Weights of a small self-supervised audio encoder (BEST-RQ).
Training: adamw at rate 0.002, 6200 steps, batches of 384.
Data: trained on short read English sentences (LibriTTS-R), 26041 training examples.
Rows from block 7, named by matrix and row number. Each number is 128 + 24 x the weight over its row's rms, rounded and kept within 0 to 255. All counts start at 0. After the name is the row's rms in percent of the matrix's.
# fc2: squeeze-excite expand (model.blocks.7.se.fc2.weight, 256x32), inputs 0-31
fc2.41 101 [155 111 130 130 123 141 148 130 154 117 143 139 175 133 125 149 133 149 114 178 110 107 159 103 149 170 159 175 170 131 132 147]
fc2.42 088 [145 129 140 147 113 111 166 109 132 132 165 149  60 148 137 141 134 137 131  68 116 153 119 126 153 106 105 112 103 157 120 114]
fc2.43 117 [150 146 158 137 108 151 147 133 107 124 163 121 180 130 127 112 141 111 118 172 130 143 129 185 166 115 111 159 128 125 158 158]
fc2.44 085 [169 147 103 156 152 117 156 121 148 116 152 130 111 101 136 123 154 140 126  85 136 127 149 172 170 147 143 107  74 120 119 109]
fc2.45 086 [142 102 120 116 133 183 131 108 137 108 155 137 142 108 112 134 153 162 116 144 137 127 132 106 104 172 190 128 109 167 125 102]
fc2.46 085 [136 138 121 154 141 169 168 127 134 139 164 146 149 132 124 142 156 148 128 122 129 119 122 171 163 177 147 126 109 154 173 168]
fc2.47 092 [151 144 174 106 133 114 195 143 138 122 133 123 143 110 123 144 144 110 134 149 102 128 157 137 152  90 134 151 160 154  86 147]
fc2.48 102 [141 127 150 130 132 167 130 131 148 146 127 152 168 135 118 140 160 120 148 165 121 150 174 155 155 118  98 166 131 121 177 164]
fc2.49 070 [ 89 132 135 144 107  79 110 116 123 106 112 136 157 106 130  98 159 122 157 157 122  95  93 115 122  75 108 143 111 153 111 147]
fc2.50 098 [168 106 185 156 143 145 150 119 132 152 145 149 116 110 118 121 161 156 119 149 114 130 123 147 122 170 176 146 134 151  93 123]
fc2.51 131 [107 145 144 125 113 121 110 116  88 142  91 130 153 132 137 131  82 130 132 153 126 117 117  66  73 152 145 144 132  95 120 151]
fc2.52 090 [106 149 177 174 103 109 156 132 136 151 125 107 150 135 128 125 103 194 106 141 112 107 140 107 131 150 114 112 144 155 107 146]
fc2.53 071 [186 153 126 147 115 171 143 128 134 154 103 102 121 163 131 156 154 142 130 141 124 150 125  95 115 159 129 135 116 173  91 146]
fc2.54 073 [112 114 149 151 112  81 146 149 122 106  92 158 127 128 132 140 166 111 108 179 123 112  98 130 131  94  99 157 118 140 159 160]
fc2.55 114 [163 109 175 139 112 118 164 125 185 128 168 117 123 106 125 124 163 163 111 149 130 137 137 127 139 131 152 141 130 177 110 150]
fc2.56 113 [ 88 114 132 140 142  86 119 110  69 135  97 119 154 146 149 116 123 116 132 151 140 122  89 117  92  90 129 154 147 130 115 165]
fc2.57 079 [126 152 171 108 146 120 127 101 150 123 129 149 151 105 145 144 173 137 152 165 156 132 126  98 106  95 170 125 162 142 153 156]
fc2.58 103 [ 91 121 112 183 142 118 117 109  86 120 126 137 169 118 124 115 108 158 132 148 146 117 132 116  82 163 139 141 144  94 126 170]
fc2.59 102 [141 128 133 118 114 161 152 130 150 120 131 109 146 146 127 150 162 158 117 168 133 113 174 128 144 182 141 159 167 155 145 160]
fc2.60 155 [164 126 159 137 135 167 170 124 179 120 147 118 142 119 129 115 178 139 140 140 140 135 143 153 147 161 136 132 140 180 157 127]
fc2.61 117 [136 123 173 117 109 152 151 113 127 127 150 135 148 114 128 146 160 122 145 183 146 117 154 149 150 145 145 148 174 164 163 161]
fc2.62 149 [153 114 179 124 125 129 175 128 156 113 150 119 153 117 140 118 158 143 128 163 128 113 130 118 146 146 171 164 150 181 137 147]
fc2.63 106 [111 147 174 127 107 105 140 143 116 116  96 113 169 140 154 133 145 159 107 154 114 132 157  93 141 102 139 158 181 126 143 156]
fc2.64 101 [143 110 116 161 146 184 134 137 161 126 123 136 145 102 111 124 137 177 151 126 138 134 143 146 119 178 189 125 131 145 127 110]
fc2.65 111 [163 140 170 137 125 120 154 133 131 120 109 137 171 104 121 128 121 147 142 155 134 144 134  83 100 154 149 166 162 164 105 165]
fc2.66 209 [157 130 181 165 129 133 155 118 155 127 141 122 161 127 128 136 158 156 118 154 127 124 149 123 131 155 164 167 160 159 147 168]
fc2.67 076 [123 139 131 159 118 140 161 114 119 121 138 113 154 103 124 145 121 198 116 123 103 111 104  98  99 165 144 114 144 169  91 142]
fc2.68 112 [156 125 133 136 134 129 150 131 176 111 164 126 144 137 146 148 163 116 140 166 127 111 153 163 168 160 140 173 144 144 165 138]
fc2.69 069 [117 144  86 141 136 132 151 141 147 162 135 104 122 126 126 151 148  87 156 152 160 122 158 158 129 170 139 111 136 133 191 134]
fc2.70 108 [146 118 120 152 116 133 136 123 162 109 164 109 146 119 149 130 177 130 127 120 106 112 152 179 185 148 117 139 117 119 171 156]
fc2.71 124 [177 110 149 151 117 163 167 119 164 127 169 133 136 122 138 124 146 176 145 147 131 110 134 162 129 154 167 131 143 160 114 136]
fc2.72 106 [167 135 115 178 134 155 171 118 129 107 127 149 122 126 119 118 156 178 114 148 148 142 101 129 159 155 172 146 118 153 112 142]
fc2.73 090 [135 153 105 175 141 154  96 117 136 127 160 135 134 122 148 103 143 135 146 110 106 136 176 166 158 150 145 131 138  87 173 134]
fc2.74 092 [121 127 133 131 107 159 149 136 145 128 113 151 171 127 141 123 152 154 110 136 105 137 163 144 121 192 192 140 139 124 114 155]
fc2.75 119 [113 132  69 120 122 156  90 113 140 140  87 124 132 137 137 121  77 145 121 141 147 139 133 123  97 175 165 128 100 126 101 113]
fc2.76 106 [138 133 160 154 148 151 167 110 149 134 144 118  97 103 132 148 114 165 135 163 108 150 169 100 120 154 167 133 159 154 138 156]
fc2.77 100 [105 133 111 170 142  78 161 126 144 107 135 124 113 154 148 138 158 138 149 108 108 112 116 134 158  74  86 116 133 127 166 121]
fc2.78 085 [179 105 122 113 116 153 118 111 161 106 164 148 142 133 143 108 172 138 140 100 130 107 139 156 148 160 159 115 144 148 146  83]
fc2.79 086 [177 117 143 102 138 132 184 111 151 146 173 114 158 118 140 107 150 119 118 145 113 124 150 137 153 182 152 111 135 153 136 138]
fc2.80 126 [146 131 177 104 127 109 168 140 143 147 146 132 100 131 124 116 173 110 121 101 121 124 119 163 168 104 130 101 144 182 106 131]
fc2.81 109 [149 131 172 110 130 123 189 116 142 114 160 116 158 135 145 149 179 123 138 134 147 125 116 126 150 166 143 150 123 179 129 137]
fc2.82 131 [ 93 119 106 126 123 119  99 113 112 135  70 118 141 121 124 140  89 139 131 147 134 130  93  89  71 149 158 124 144 109  91 125]
fc2.83 108 [147 116 100 146 147 163 129 145 159 144 192 141 156 121 139 149 152 138 113 126 128 115 157 193 146 152 104 124 139 125 147 124]
fc2.84 100 [176 144 148 156 138 136 141 105 163 113 151 126 165 125 127 113 140 171 132 129 147 146 165 121 137 160 164 134 158 172 154 136]
fc2.85 061 [113  96 147 144 143 131 145 139 104  94 143 134 170 102 145 135 128 143 127 114 100 140 127 188 134 136 166 108 159 117 118 184]
fc2.86 075 [124 101 125 108 155 166 113 154 118 138 123 138  98 147 136 134 100 108 107 140 120 152 157 112 114 106 121 156 139 122 213 137]
fc2.87 074 [145  99 154 136 133  93 126 133 159 153 134 128 106 140 144 120 120 139 136 128 143  95 160 107 100 101 209 135 119 142  94 143]
fc2.88 107 [151 121 153 174 128 149 127 147 164 125 144 129 147 147 129 115 138 194 133 142 121 133 114 156 117 181 159 149 162 142 108 137]
fc2.89 066 [133  96 153 179 139 113 112 163 107  98 122 103 148 173 150 125 114 127 127 115 152 139 172 142 107  97 142 123 136  94 130 165]
fc2.90 064 [186  95 165  82 110 151 146 131 116 107 129 106 138 126 148 119 142 127 161 162 153 161 103 121 114 100 154 114 151 145 132 115]
fc2.91 046 [100 115 156 123 132 142 100  90  98 134 155 133 135  90 100 121 104  88 114 118 141 106  85 165 134  98 154 129 136 101 163 111]
fc2.92 081 [144 130 176 118 145 146 160 153 159 132 139 141 126 127 108 119 179 149 129 128 147 111 163 188 151 135  86 122 143 138 152 130]
fc2.93 085 [159 143 146  95 104  77 151 112 115 141 129 153  94 100 146 137 167 131 113 140 128 124 100 137 172 129 164 100 120 130 159  98]
fc2.94 069 [165 160 133 166 156 104 143 122 112 111 152 153 107 156 142 160 124 130 138 113 136 136 136 124 120  70 139  88 104 111 175 127]
fc2.95 104 [163 118 168 164 114 126 172 142 162 126 116 140 156 140 112 116 154 180 123 138 114 125 135 124 145 112 156 160 163 162 125 155]
fc2.96 137 [177 136 141 120 133 154 145 115 182 117 158 122 144 121 123 125 157 168 143 137 145 133 180 151 168 145 153 153 147 146 140 133]
fc2.97 090 [145 134 116 169 129 165 131 116 169 145 182 145 106 123 122 112 131 154 148 123 119 122 134 193 147 127 165 134 105 135 100 113]
fc2.98 083 [161 126 166 144 150 136 189 138 176 144 175 140 153 151 135 115 140 153 135 165 105 120 150 128 125 120 125 134 165 140 128 128]
fc2.99 096 [134 131 193 136 147 144 170 126 121 133 160 139 133 118 150 140 147 135 144 163 106 112 168 146 163 110  91 139 161 151 145 143]
fc2.100 070 [115 144 147 124 118 176 121 137 158 133 170 102 160 133 137 152 161 157 153 140 153 106 136 145 125 139 127 180 162 168 119 134]
fc2.101 113 [113 122 141 120 140 120  89 121 100 108  85 140 175 109 111 131  89 152 116 170 114 142 101 102  88 118 139 139 154  93 146 139]
fc2.102 100 [128 123 173 124 146 119 155 137 150 110 109 147 147 110 107 151 152 166 106 141 126 126 157 113 129 155 162 147 183 179 130 145]
fc2.103 071 [104 127 163 119 107  80 110 157  84 121 145 120 168 163 114 150 137 116 111 125 133 160 130 161 132 142 162 124 117  84 107 139]
fc2.104 125 [164 126 164 140 111 123 169 128 137 136 141 117  87 133 125 117 138 172 122 106 120 135 106 108 115 109 159 117 150 183  77 119]
fc2.105 134 [144 136 165 148 127 148 178 123 149 123 165 141 143 115 117 141 142 157 130 154 132 112 147 149 166 163 141 165 166 153 152 162]
fc2.106 135 [164 132 151 136 144 167 150 113 176 136 153 121 123 137 114 134 166 160 118 133 145 127 153 166 148 162 132 128 151 128 189 133]
fc2.107 067 [155 101 113  84 151 112 124  96 129 109 173 127  95 158 153 138 121 146 123 112 147 120 121 152 150 118 135 122  77 164 108  92]
fc2.108 093 [164 150 147 205 148 125 123 154 113 132 157 136 105 151 116 143 118 158 130 108 153 130 130 122 159 136 168 156 113 121 128 155]
fc2.109 056 [152 123 147 170 120 185 133 115 114  85 136 110 148 145  93 121 146 151 144 147 127  98 171 117 105 155 122 146 136 114 156 101]
fc2.110 126 [169 119 148 131 136 165 167 136 139 134 148 111 151 111 118 137 142 152 145 156 146 110 159 151 161 171 180 135 156 138 156 129]
fc2.111 103 [158 148 113 123 126 165 128 116 124 110 103 109 114 117 147 109 137 163 116  97 123 125 102 104 109 182 144 128 121 150  59 106]
fc2.112 101 [152 127 184 104 147  93 138 117 131 110 107 148 137 129 137 122 152 168 147 156 149 132 124 142 164 136 180 158 158 150 110 114]
fc2.113 120 [106 131 122 137 119 147 101 127 120 141  81 113 107 148 109 135  82 173 110 117 144 143 101  88  73 131 153 125 140 111 100 146]
fc2.114 108 [161 141 171 116 111  94 172 139 124 124 157 130 108 117 112 124 145  99 146 115 118 114 136 149 171 101  98 124 140 178  93 144]
fc2.115 090 [111 150 128  80 143 169 114 133 144 152 139 103 114 129 155 145 166 107 118 119 107 125 174 153 174 152 133 120 133 130 170 102]
fc2.116 144 [147 122 132 141 115 167 160 117 158 142 152 113 160 113 137 121 144 143 114 156 124 118 161 148 161 169 158 173 153 162 157 148]
fc2.117 069 [117 159 156 158 125 165 181  94 170 144 162 147 126 119 145 132 167 146 125 160 100 102 134 144 161 114 109 138 132 128 126 125]
fc2.118 156 [125 135 163 139 125  93 165 124 143 133 146 127 159 139 124 138 146 127 142 176 127 142 132 139 169 109 133 149 185 154 142 181]
fc2.119 093 [138 104 167  96 149 151 153 145 181 125 150 132 125 128 148 121 183 125 115  98 126 110 145 134 186 108 111 119 147 141 115 124]
fc2.120 126 [127 112 103  96 141 131 126 117 119 145  71 132  95 138 114 118  96 140 144 102 144 141 116  67 104 149 168 128 125 142  84 121]
fc2.121 106 [158 123 161 141 123 142 162 138 151 120 171 141 133 134 112 123 173 174 138 110 122 142 124 159 146 159 176 116 156 163 115 116]
fc2.122 108 [125 112  63 156 143 157  99 129 115 150 119 124 153 131 144 129  87 143 131 160 114 116 117 123  77 138 155 157 136  89 127 110]
fc2.123 102 [141 129 160 196 126  87 145 129 134 138 117 137 101 135 105 125 158 159 139  92 125 143 119 129 128  73 136  95 113 122 107 106]
fc2.124 100 [160 122 121 101 132 114 127 140 126 108 150 125 116 112 139 126 140  99 111  73 147 116 116 151 159 127 107  57  93 145 127  92]
fc2.125 093 [133 141 130 144 133  73 133 151 129 124  89 105 170 115 140 127  99 169 116 166 117 152 127 114 121 128 145 158 115 126  84 172]
fc2.126 082 [147 115 119 163 106 126 163 146 157 144 130 125 101 145 108 102 140 172 142  97 145 124 146 101 133 104 179 121  80 129 124  93]
fc2.127 093 [120 111 159 117 137  89 124 151 114 158 114 103 167 142 121 108 125 118 150 170 106 109 108 146 157  70 138 145 144 106 160 149]
fc2.128 080 [126 153 154 152 153 164 141 135 140 143 133 114 175 147 152 107 148 178 124 133 149 116 162 163 127 148 154 141 117 152 173 106]
fc2.129 111 [178 107 129 139 122 173 151 147 152 154 153 140 105 126 142 133 146 136 111 132 119 142 168 159 142 184 167 140 131 148 144 109]
fc2.130 083 [107 151 126  91 109 105  83 147 114 154 155 140 141 129 146 101 121 100 113 116 142 151 121 123  99 101  72  85 112 100 119 120]
fc2.131 088 [ 93 120 111 177 135 114 100 147 162 110 116 123  97 143 149 121 118 151 137 137 101 135 111 108  97 161 164 129 164 124 151 175]
fc2.132 113 [137 109 132 141 110 152 145 149 152 131 155 128 103 132 114 117 145  85 114  76 142 142 107 154 125 107  86  87  80 139 138  98]
fc2.133 063 [174 128 110 134 147 139 168 111 112  88 153 122 125 146 104 144 167 167 139 146 133 143 122 130 128 179 174  94 114 132 127 125]
fc2.134 102 [149 147 103  70 117 151 131 125 144 109 130 131 120 152 148 142 113 161 110  85 126 147  89 106 136 135 147  86  90 147  98 108]
fc2.135 076 [152 121 153 111 137  79 173 112 134 130 109 129  79 154 129 106 175 115 138 105 138 140 101 110 157 103 160 153 127 146 135 143]
fc2.136 098 [165 128 129 140 145 129 146 124 168 133 156 117 125 132 152 131 136 162 119 143 150 108 159 173 176 156 182 150 135 153 108 117]
fc2.137 144 [ 87 128 127 164 133  92 107 146  77 142 104 144 137 122 141 138 101 121 136 161 128 124  96  79  86 124 135 137 152 101 127 157]
fc2.138 061 [130  91 151 117 142 146 125 130 140  99 139 112 206  99 157 133 146 150 113 133 168 154 134 161 147 138 143 117 138 116 113 161]
fc2.139 081 [138 108 141 172 121 141 175 154 170 125 115 127  91 105 126 141 136 153 112  93 133 137 165 139 139  96 105  81 100 132 113 137]
fc2.140 094 [171 153 128 133 115 118 185 130 160 114 140 115 137 112 153 143 156 138 136 108 132 151 186 143 154 105 151 120 141 168 126 101]
fc2.141 114 [149 120 157 181 141 130 137 111 109 140 127 129 155 143 144 137 141 177 115 186 142 127 121  99 129 133 169 153 169 144 127 150]
fc2.142 156 [ 96 131 150 127 125 123  95 130 100 141  74 137 156 142 118 127  88 151 126 147 139 123  98  88  69 126 131 140 159 102 124 149]
fc2.143 114 [148 121 162 164 147 106 149 115 138 141 114 134 153 143 143 119 135 171 112 146 150 110 126 107 101 155 194 130 152 134  90 157]
fc2.144 124 [153 119 157 169 118 161 131 145 159 139 139 110 170 122 120 121 154 150 109 173 116 135 166 143 140 143 148 164 141 162 146 163]
fc2.145 059 [110 127 101 115 149 157 139 134 124 161 202 162 106 139 151 106 144  82 138 145 141 136 123 156 100 130 141 139 163 137 115 135]
fc2.146 087 [ 88 104 110 177 109  77 122 144 108 129 111 153 109 141 114 152  99 136 153 146 141 117 138  76 102 104 125 132 153 105 140 140]
fc2.147 106 [151 142 193 197 130 141 141 111 130 147 107 136 119 141 110 113 126 142 125 136 129 115 129 160 149 109 125 173 150 132 133 167]
fc2.148 086 [146 119  98  55 113 109 128 109 132 121 152 125 116 101 118 121 132  74 111 112 137 103 116 154 157 160 120 117 127 165 149 111]
fc2.149 060 [108 152 145 120 152 134 151 157 116 105 111  96 146 119  96 113 134 156 124 162 106 115 155 137 100 169 172  95 111 135  85 114]
fc2.150 098 [ 87 114 125 152 126  77 109 115 119 137  73 129 146 137 136 142 118 123 149 175 142 134 113  90 102 139 165 157 139 127 142 158]
fc2.151 112 [128 113 154 136 115 136  99 116 100 120 101 145 196 117 126 115 128 165 124 168 109 121 147 108  91 103 116 141 154  94 156 147]
fc2.152 108 [112 133 135 190 107 140 123 127 115 140 119 106 133 138 139 119  89 185 122 131 114 148  89 131 132 127 177 171 143 142 109 148]
fc2.153 096 [164 123 164 149 126 147 178 110 136 104 152 121 148 150 103 124 166 153 139 164 115 143 160 121 138 168 166 142 142 148 136 147]
fc2.154 083 [148 110 142 156 151 155 170 134 149 127 156 139 153 158 100 114 128 149 141 137 130 105 132 108 136 168 184 146 121 163 139 170]
fc2.155 071 [115 112 139 123 118 139 128 122 170 152 114  96  92 109 137 141 157  98 161 164 162 117 194 110 108 128 131 154 149 115 143 114]
fc2.156 134 [150 127 157 117 144 171 174 112 177 138 165 137 131 145 140 138 160 160 138 125 121 135 163 135 150 147 150 136 146 175 145 143]
fc2.157 088 [145 129 177 180 119  90 121 147 101 102 124 120 140 113 115 132 113 119 140 169 137 104 107  96 136 141 106 136 149  98 119 180]
fc2.158 112 [172 113 172 134 108 151 126 144 140 112 111 115 127 146 143 147 135 172 134 122 145 112 137 112 111 183 182 138 152 160 133 152]
fc2.159 091 [164 114 116 170 128 118 163 123 154 150 163 108 135 147 153 108 141 190 118 115 108 107 122 145 135 129 177 152 135 129 134 159]
fc2.160 066 [117 118 147 129 124 118 130 130 101  99 137 104  85 115 117 153 152  77  95 132 104 143 153 108 135 109 120 178 141 127 184 148]
fc2.161 067 [116 162 150 163 156 141 137 144 175  95 169 117 124 150 136 119 160 139  94 134 124 113 111 163 173 106 157 152 121 139 141 118]
fc2.162 075 [148 132 127 154 135 128 106 133 111  96 106 149 136 163 134 115 148 182  98 123 111 118  73  89  89 125 123 139 110 117  86 140]
fc2.163 114 [163 107 128 153 133 121 156 121 143 153 135 138 137 135 144 112 126 187 117 113 133 132 107 112 108 176 185 117 157 161  96 128]
fc2.164 070 [170 145 115  84 151 153 123  99 139  98  81 126 131 160 140 102 120 145 140 155 150 153 134 134 110 172 154 103 141 105 104 131]
fc2.165 061 [141 163 116 119 151 122 143  92 133 135 110 157 114 167 139 167 146 105 140  83 100 116 161 152 149  87 135 100 120 122 166 128]
fc2.166 143 [165 141 163 134 143 136 171 122 167 136 154 136 134 113 122 142 162 137 118 134 135 142 155 162 173 141 148 148 153 173 163 146]
fc2.167 091 [105 150 159 115 121 125 162 148 142 130 119 108 157 147 144 152 121 146 125 180 146 141 127  93 118 116 117 124 177 146 119 191]
fc2.168 073 [165 105 128 135 161 179 166  99 181 122 125 139 115 121 127 152 149 127 121 138 125 151 156 149 115 142 125 142 120 179 142 159]
fc2.169 071 [157 135 156 151 127 165 155 101 142 160 153 147 170 133 107 109 166 160 141 125 150 105 114 150 171 143 108 111 120 162 142 127]
fc2.170 088 [155 119 140 164 107 153 173 122 140 139 164 106 114 105 150 125 160 152 124 146 132 123 142 155 151 161  69 135 117 141 164 116]
fc2.171 107 [109 113 111 160 135 151  78 136 104 131  99 125 154 124 111 127  79 167 125 113 143 117 150  99 103 158 146 118 108  95  94 104]
fc2.172 122 [110 110 113 132 130 115 129 132 127 108 101 134 143 108 134 146  98 151 124 187 145 145 130 117 109 177 182 182 133 110 126 155]
fc2.173 075 [153 139 144  82 136 143 186 128 133 121 118 110 123  99 138 148 125 122 124 141 129 142 169 144 130 157 178 118 120 150 137 185]
fc2.174 069 [115 106 117 151 160 171  98 155 152 123 120 110 101 149 145 107 151 114 161  88 118 103 146 153 120 145 136 104 157 126 166  90]
fc2.175 079 [125 112  93 174 107 105 120 134 121 105 132 120 169 148 102 152 120 112 121 157 121 113 123 145 125 158 110 140 166  96 167 180]
fc2.176 085 [132 110  60 127 129 137 153 119 142 137 128 115  69 128 128 119 120 154 152  88 116 103 132 147 143 130 130 109  95 170 159 142]
fc2.177 071 [137 156  85  92 104  69 112 139 148 109 147 161 128 147 120 140 109  86 144 130 131 158 114 116 164 122 116 104 111 100 131 107]
fc2.178 073 [116 157 117 129 146  74 151 112 134 165 102 139 149 145 108 111  94 147 134 170 107 108 143 106 160 111 138 123 111 166 117 167]
fc2.179 068 [134 119 121 169 158 142 105 147 146 152 146 161 121 127 106 151 106 157 156 143 145 105 166 151 160 121 172 125  98 143 153  93]
fc2.180 108 [145 123  98 104 129 142 121 136 156 127 155 129  93 147 119 120 149 119 114  69 120 112 111 129 159 128 106  76  79 152 127  93]
fc2.181 084 [168 142 143 185 108 130 146 151 153 129 163 151 148 107 109 108 142 138 108 134 146 156 140 146 119 178 160 126 152 166 129 138]
fc2.182 094 [146 126 147 141 107 114 134 127  92 148  78 145 162 152 146 150  98 149 140 159 148 148  94 110 112 149 174 175 137 129 137 132]
fc2.183 116 [160 141 111 147 119 195 132 140 155 131 176 140 132 119 128 149 146 152 115 131 118 135 143 153 127 175 165 118 104 168 122 127]
fc2.184 100 [117 120 174 174 129 119 154 107 138 120 137 125 169 112 124 145 108 153 142 190 106 141 144 139 138 168 138 158 155 124 120 154]
fc2.185 082 [128 140 171 140 117  94  81 100  85 104 127 157 143 113 114 149 139 153 119 157 127 151 143 144  97 137 101 107 145  93  99 149]
fc2.186 089 [102 104  84 111 150 153 106 148 128 125 146 145  97 139 142 132  94 139 147 114 117 114 144  83  81 144 144  98  89 110 160 138]
fc2.187 080 [122 145 149 100 137 116  98 105 112 127 112 127 103  97 153 130 145 158 124 140 125 110 148  93 106 132 216 145 136 146 135 142]
fc2.188 086 [114 124 117 138 100 138 122 106  95 115 115 149 159 141 147 125 110 109 154 178 107 148 117 152  94 139 140 162 140  87 176 160]
fc2.189 113 [162 128 149 142 148 177 145 119 170 115 163 134 133 115 138 142 171 132 119 129 110 143 154 180 157 143 139 124 151 159 162 136]
fc2.190 103 [173 110 136 133 137 126 162 108 133 143 130 110 115 112 141 115 134 143 129 164 129 136 169 122 139 148 183 179 156 178 144 132]
fc2.191 086 [110 139 119 138 154 120  98 114 103 130  88 104  96 139 138 151  84 165 141 141 116 147  94 116 121 137 147 103 122 133  60 119]
fc2.192 128 [168 118 126 163 113 143 122 115 162 117 142 140 123 118 119 121 144 190 118  97 129 120 101 156 122 184 154  94 130 161 118 127]
fc2.193 097 [151 132 121 163 118 168 135 109 154 138 135 114 148 116 118 151 141 171 127 120 136 141 136  99  96 190 172 140 153 164 137 142]
fc2.194 112 [155 112 167 139 112 127 155 138 167 123 138 137  91 138 123 118 150 167 135 123 149 124 170 126 144 126 179 136 138 190 122 142]
fc2.195 090 [120 122 169 127 150 123 127 145 128 128 117 120 159 106 113 133 104 133 130 156 104 141 155 136 127 176 175 140 169 127 148 194]
fc2.196 091 [162 113 119 140 142 169 116 138 182 110 155 125 113 145 134 128 138 124 115  98 118 122 157 174 169 153 141 128 137 181 113 108]
fc2.197 146 [168 116 153 140 129 132 183 133 173 130 171 137 136 107 139 112 149 152 140 132 143 114 150 168 161 130 120 140 129 177 149 133]
fc2.198 065 [146 157 141 112 114 102 143 144 127 126 185 107 151 107 120 109 150 132 113 101 128 158 168 191 150 121  97 122 121 141 127 100]
fc2.199 105 [125 138 151 173 130 136  99 110 146 110 123 136 156 124 105 109 104 148 111 169 123 149 131 118 116 148 191 159 167 151 104 148]
fc2.200 143 [161 128 154  95 135 107 184 125 152 144 145 112 124 125 123 136 180 105 138 122 116 132 132 123 178  82 113 131 120 164 146 110]
fc2.201 097 [126 114 175 134 108 119 101 105  86 118  97 136 164 151 107 151  99 162 105 143 144 111 121  77 112 122 156 128 148 127 113 159]
fc2.202 093 [ 83 123  79 147 143  86  94 118 117 134  93 123 158 134 122 113  74 134 108 146 127 115 122 107  83 146 133 131 119 122 106 148]
fc2.203 093 [141 143 164  92 143 133 165 117 156 113 156 109 159 111 121 121 159 157 137 135 142 132 117 165 157 116 126 120 173 187 124 132]
fc2.204 070 [158 113 157 119 147 140 112 154 136 136 171 122 132  81 151 154 135 119 125 183 117 138 123 130 167 109 175 116 147 128 147 160]
fc2.205 126 [150 130 168 115 121 120 146 109 122 142 123 111 159 148 113 130 150 128 114 181 146 122 170 107 132 112 138 164 174 137 180 153]
fc2.206 095 [121 144 137 133 122 113 112 127  81 109  77 136 150 128 109 148  75 147 111 119 133 141 108 104 124 137 202 145 135 132 127 147]
fc2.207 087 [119 151 104 134 114 193 119 140 153 152 179 128 148 148  97 119 132 144 138 145 152 104 177 138 141 167 131 101 116 136 124 127]
fc2.208 151 [171 119 168 159 141 131 153 127 160 117 150 130 136 127 140 117 163 148 139 168 126 116 141 152 153 147 155 165 151 183 140 144]
fc2.209 110 [137 134 122 134 124 155 156 144 167 128 181 126 132 143 120 139 145 116 136 135 146 145 182 172 183 144 139 148 151 141 156 146]
fc2.210 100 [123 148 135 191 136 120  94 121 100 118 109 139 154 155 146 125 118 169 131 167 133 112 109  98 136 116 142 171 163 131 129 162]
fc2.211 094 [165 137 111 130 134 160 127 110 179 150 164 141 122 107 146 115 163 162 111  93 126 120 152 142 164 122 150 107 129 159 148  91]
fc2.212 117 [147 108 102  96 120 163 136 110 134 110 179 138 124 142 111 113 133 107 122 155 113 123 172 183 155 141  96 124 146 145 166 125]
fc2.213 134 [160 112 188  93 120 130 158 121 162 138 145 131 139 120 122 146 167 148 116 141 137 120 119 156 170 119 131 124 139 190 142 137]
fc2.214 104 [143 139  88 119 136 152 106 117 152 148 155 106  76 119 113 111 107 143 140 114 139 109 133 147 104 170 150  84  84 154 113 111]
fc2.215 088 [159 122 162 136 132 165 158 112 140 142 133 138 157 116 125 124 113 166 144 156 129 113 106 162 123 175 170 133 156 158 146 167]
fc2.216 119 [148 133 179 141 122 114 163 141 173 134 153 132 123 133 120 129 175 136 116 162 117 133 142 126 163 142 160 139 143 182 122 163]
fc2.217 116 [188 109 162 143 145 138 172 143 187 115 150 149 142 111 143 142 161 136 124 148 145 125 128 127 148 146 140 148 155 161 138 129]
fc2.218 081 [138 114 153 117 123 116 170 149 151 149 106 106 165 107 155 109 173 116 140 104 135 127  83 128 125  89 118 118 153 180 139 120]
fc2.219 065 [145  98 175 123 117 137 148 113 116 110 133 131 162 122 138 163 154 136  99 149 160 134 149 110 167 135 151 114 172 165 100  97]
fc2.220 088 [102 132 111  89 120 108  95 155 142 136 108 121 152 104 118 110 146  64 126 126 108 104 126 158 126  97 128 120 159  96 165 151]
fc2.221 074 [164 145 146 166 140 154 105 134 147 152 123 163 101 139 131 113 102 158 113  98 160 125 162 126 155 159 126  75 137 109 127 103]
fc2.222 081 [118 141 105 118 107 146 101 129 111 118 119 116 177 141 134 139 150 136 148 147 109 154 104 117 124 151 186 139 155 137  83 181]
fc2.223 069 [114 131 182 152 143  83 148 161  92 104 149 120 163 108 101 114 114 143 112 108 151 121 129  95 119 118 143 100 169 110 142 132]
fc2.224 113 [135 131 129 151 119 108 144 129 112 142  79 135 150 132 108 116 125 174 122 139 136 136  96 103 101 162 181 145 165 134  90 163]
fc2.225 076 [151 123 158 116 108 146 164 105 157 124  96 113 133 103 119 116 160 173 140 162 125 132 145 130  97 157 149 128 135 175 120 173]
fc2.226 095 [155 153 110 163 146 171 158 118 162 114 149 129 111 141 114 122 130 151 111 128 133 125 161 177 176 104 112  97 142 159 125 138]
fc2.227 063 [133 159 138 101 163  96 158 110 165 101  89 130 147 157 123 138 146 122 139 124 130 165 150 107 137 131 104 128 170 182 114 121]
fc2.228 133 [143 133 149 138 114 132 161 132 139 142 136 145 167 113 121 117 143 153 138 157 145 133 124 108 116 181 157 149 177 162 104 181]
fc2.229 100 [103 127  93 179 132 120 103 114  94 121 114 131 169 103 126 130  83 157 149 129 130 150 148 125  97 143 158 147 118  81 148 124]
fc2.230 089 [133 141 136 170 130 124 151 145 148 109 111 129  94 149 116 136  94 200 104 112 127 122 122  97 117 155 173 122 124 146  96 143]
fc2.231 069 [114 128 134 134 114 129 142 133 135 119 109 105 137 163 110  95 107 149 104 156 103 136 107 141 134 121 209 159 169 155 110 134]
fc2.232 096 [ 92 143 125 110 125 115 107 136  91 128  80 112 115 131 132 118 113 153 108 116 129 125 102  69 110 163 164 125  93 110  99  98]
fc2.233 089 [130 149 177 103 140 107 154 110 142 104 105 147 133 100 122 132 124 160 148 156 135 108 129  77 124 150 132 154 140 167 133 181]
fc2.234 097 [136 147 154 138 128 133 157 113 139 133 152 148 102 108 119 127 173 125 104  72 146 127 110 173 136  97 103 105 119 164 108  89]
fc2.235 096 [121 144 116 129 118 122  97 140 127 127 115 151 165 125 140 115 103 146 152 157 139 115 165 107  88 113 162 132 148  83 175 175]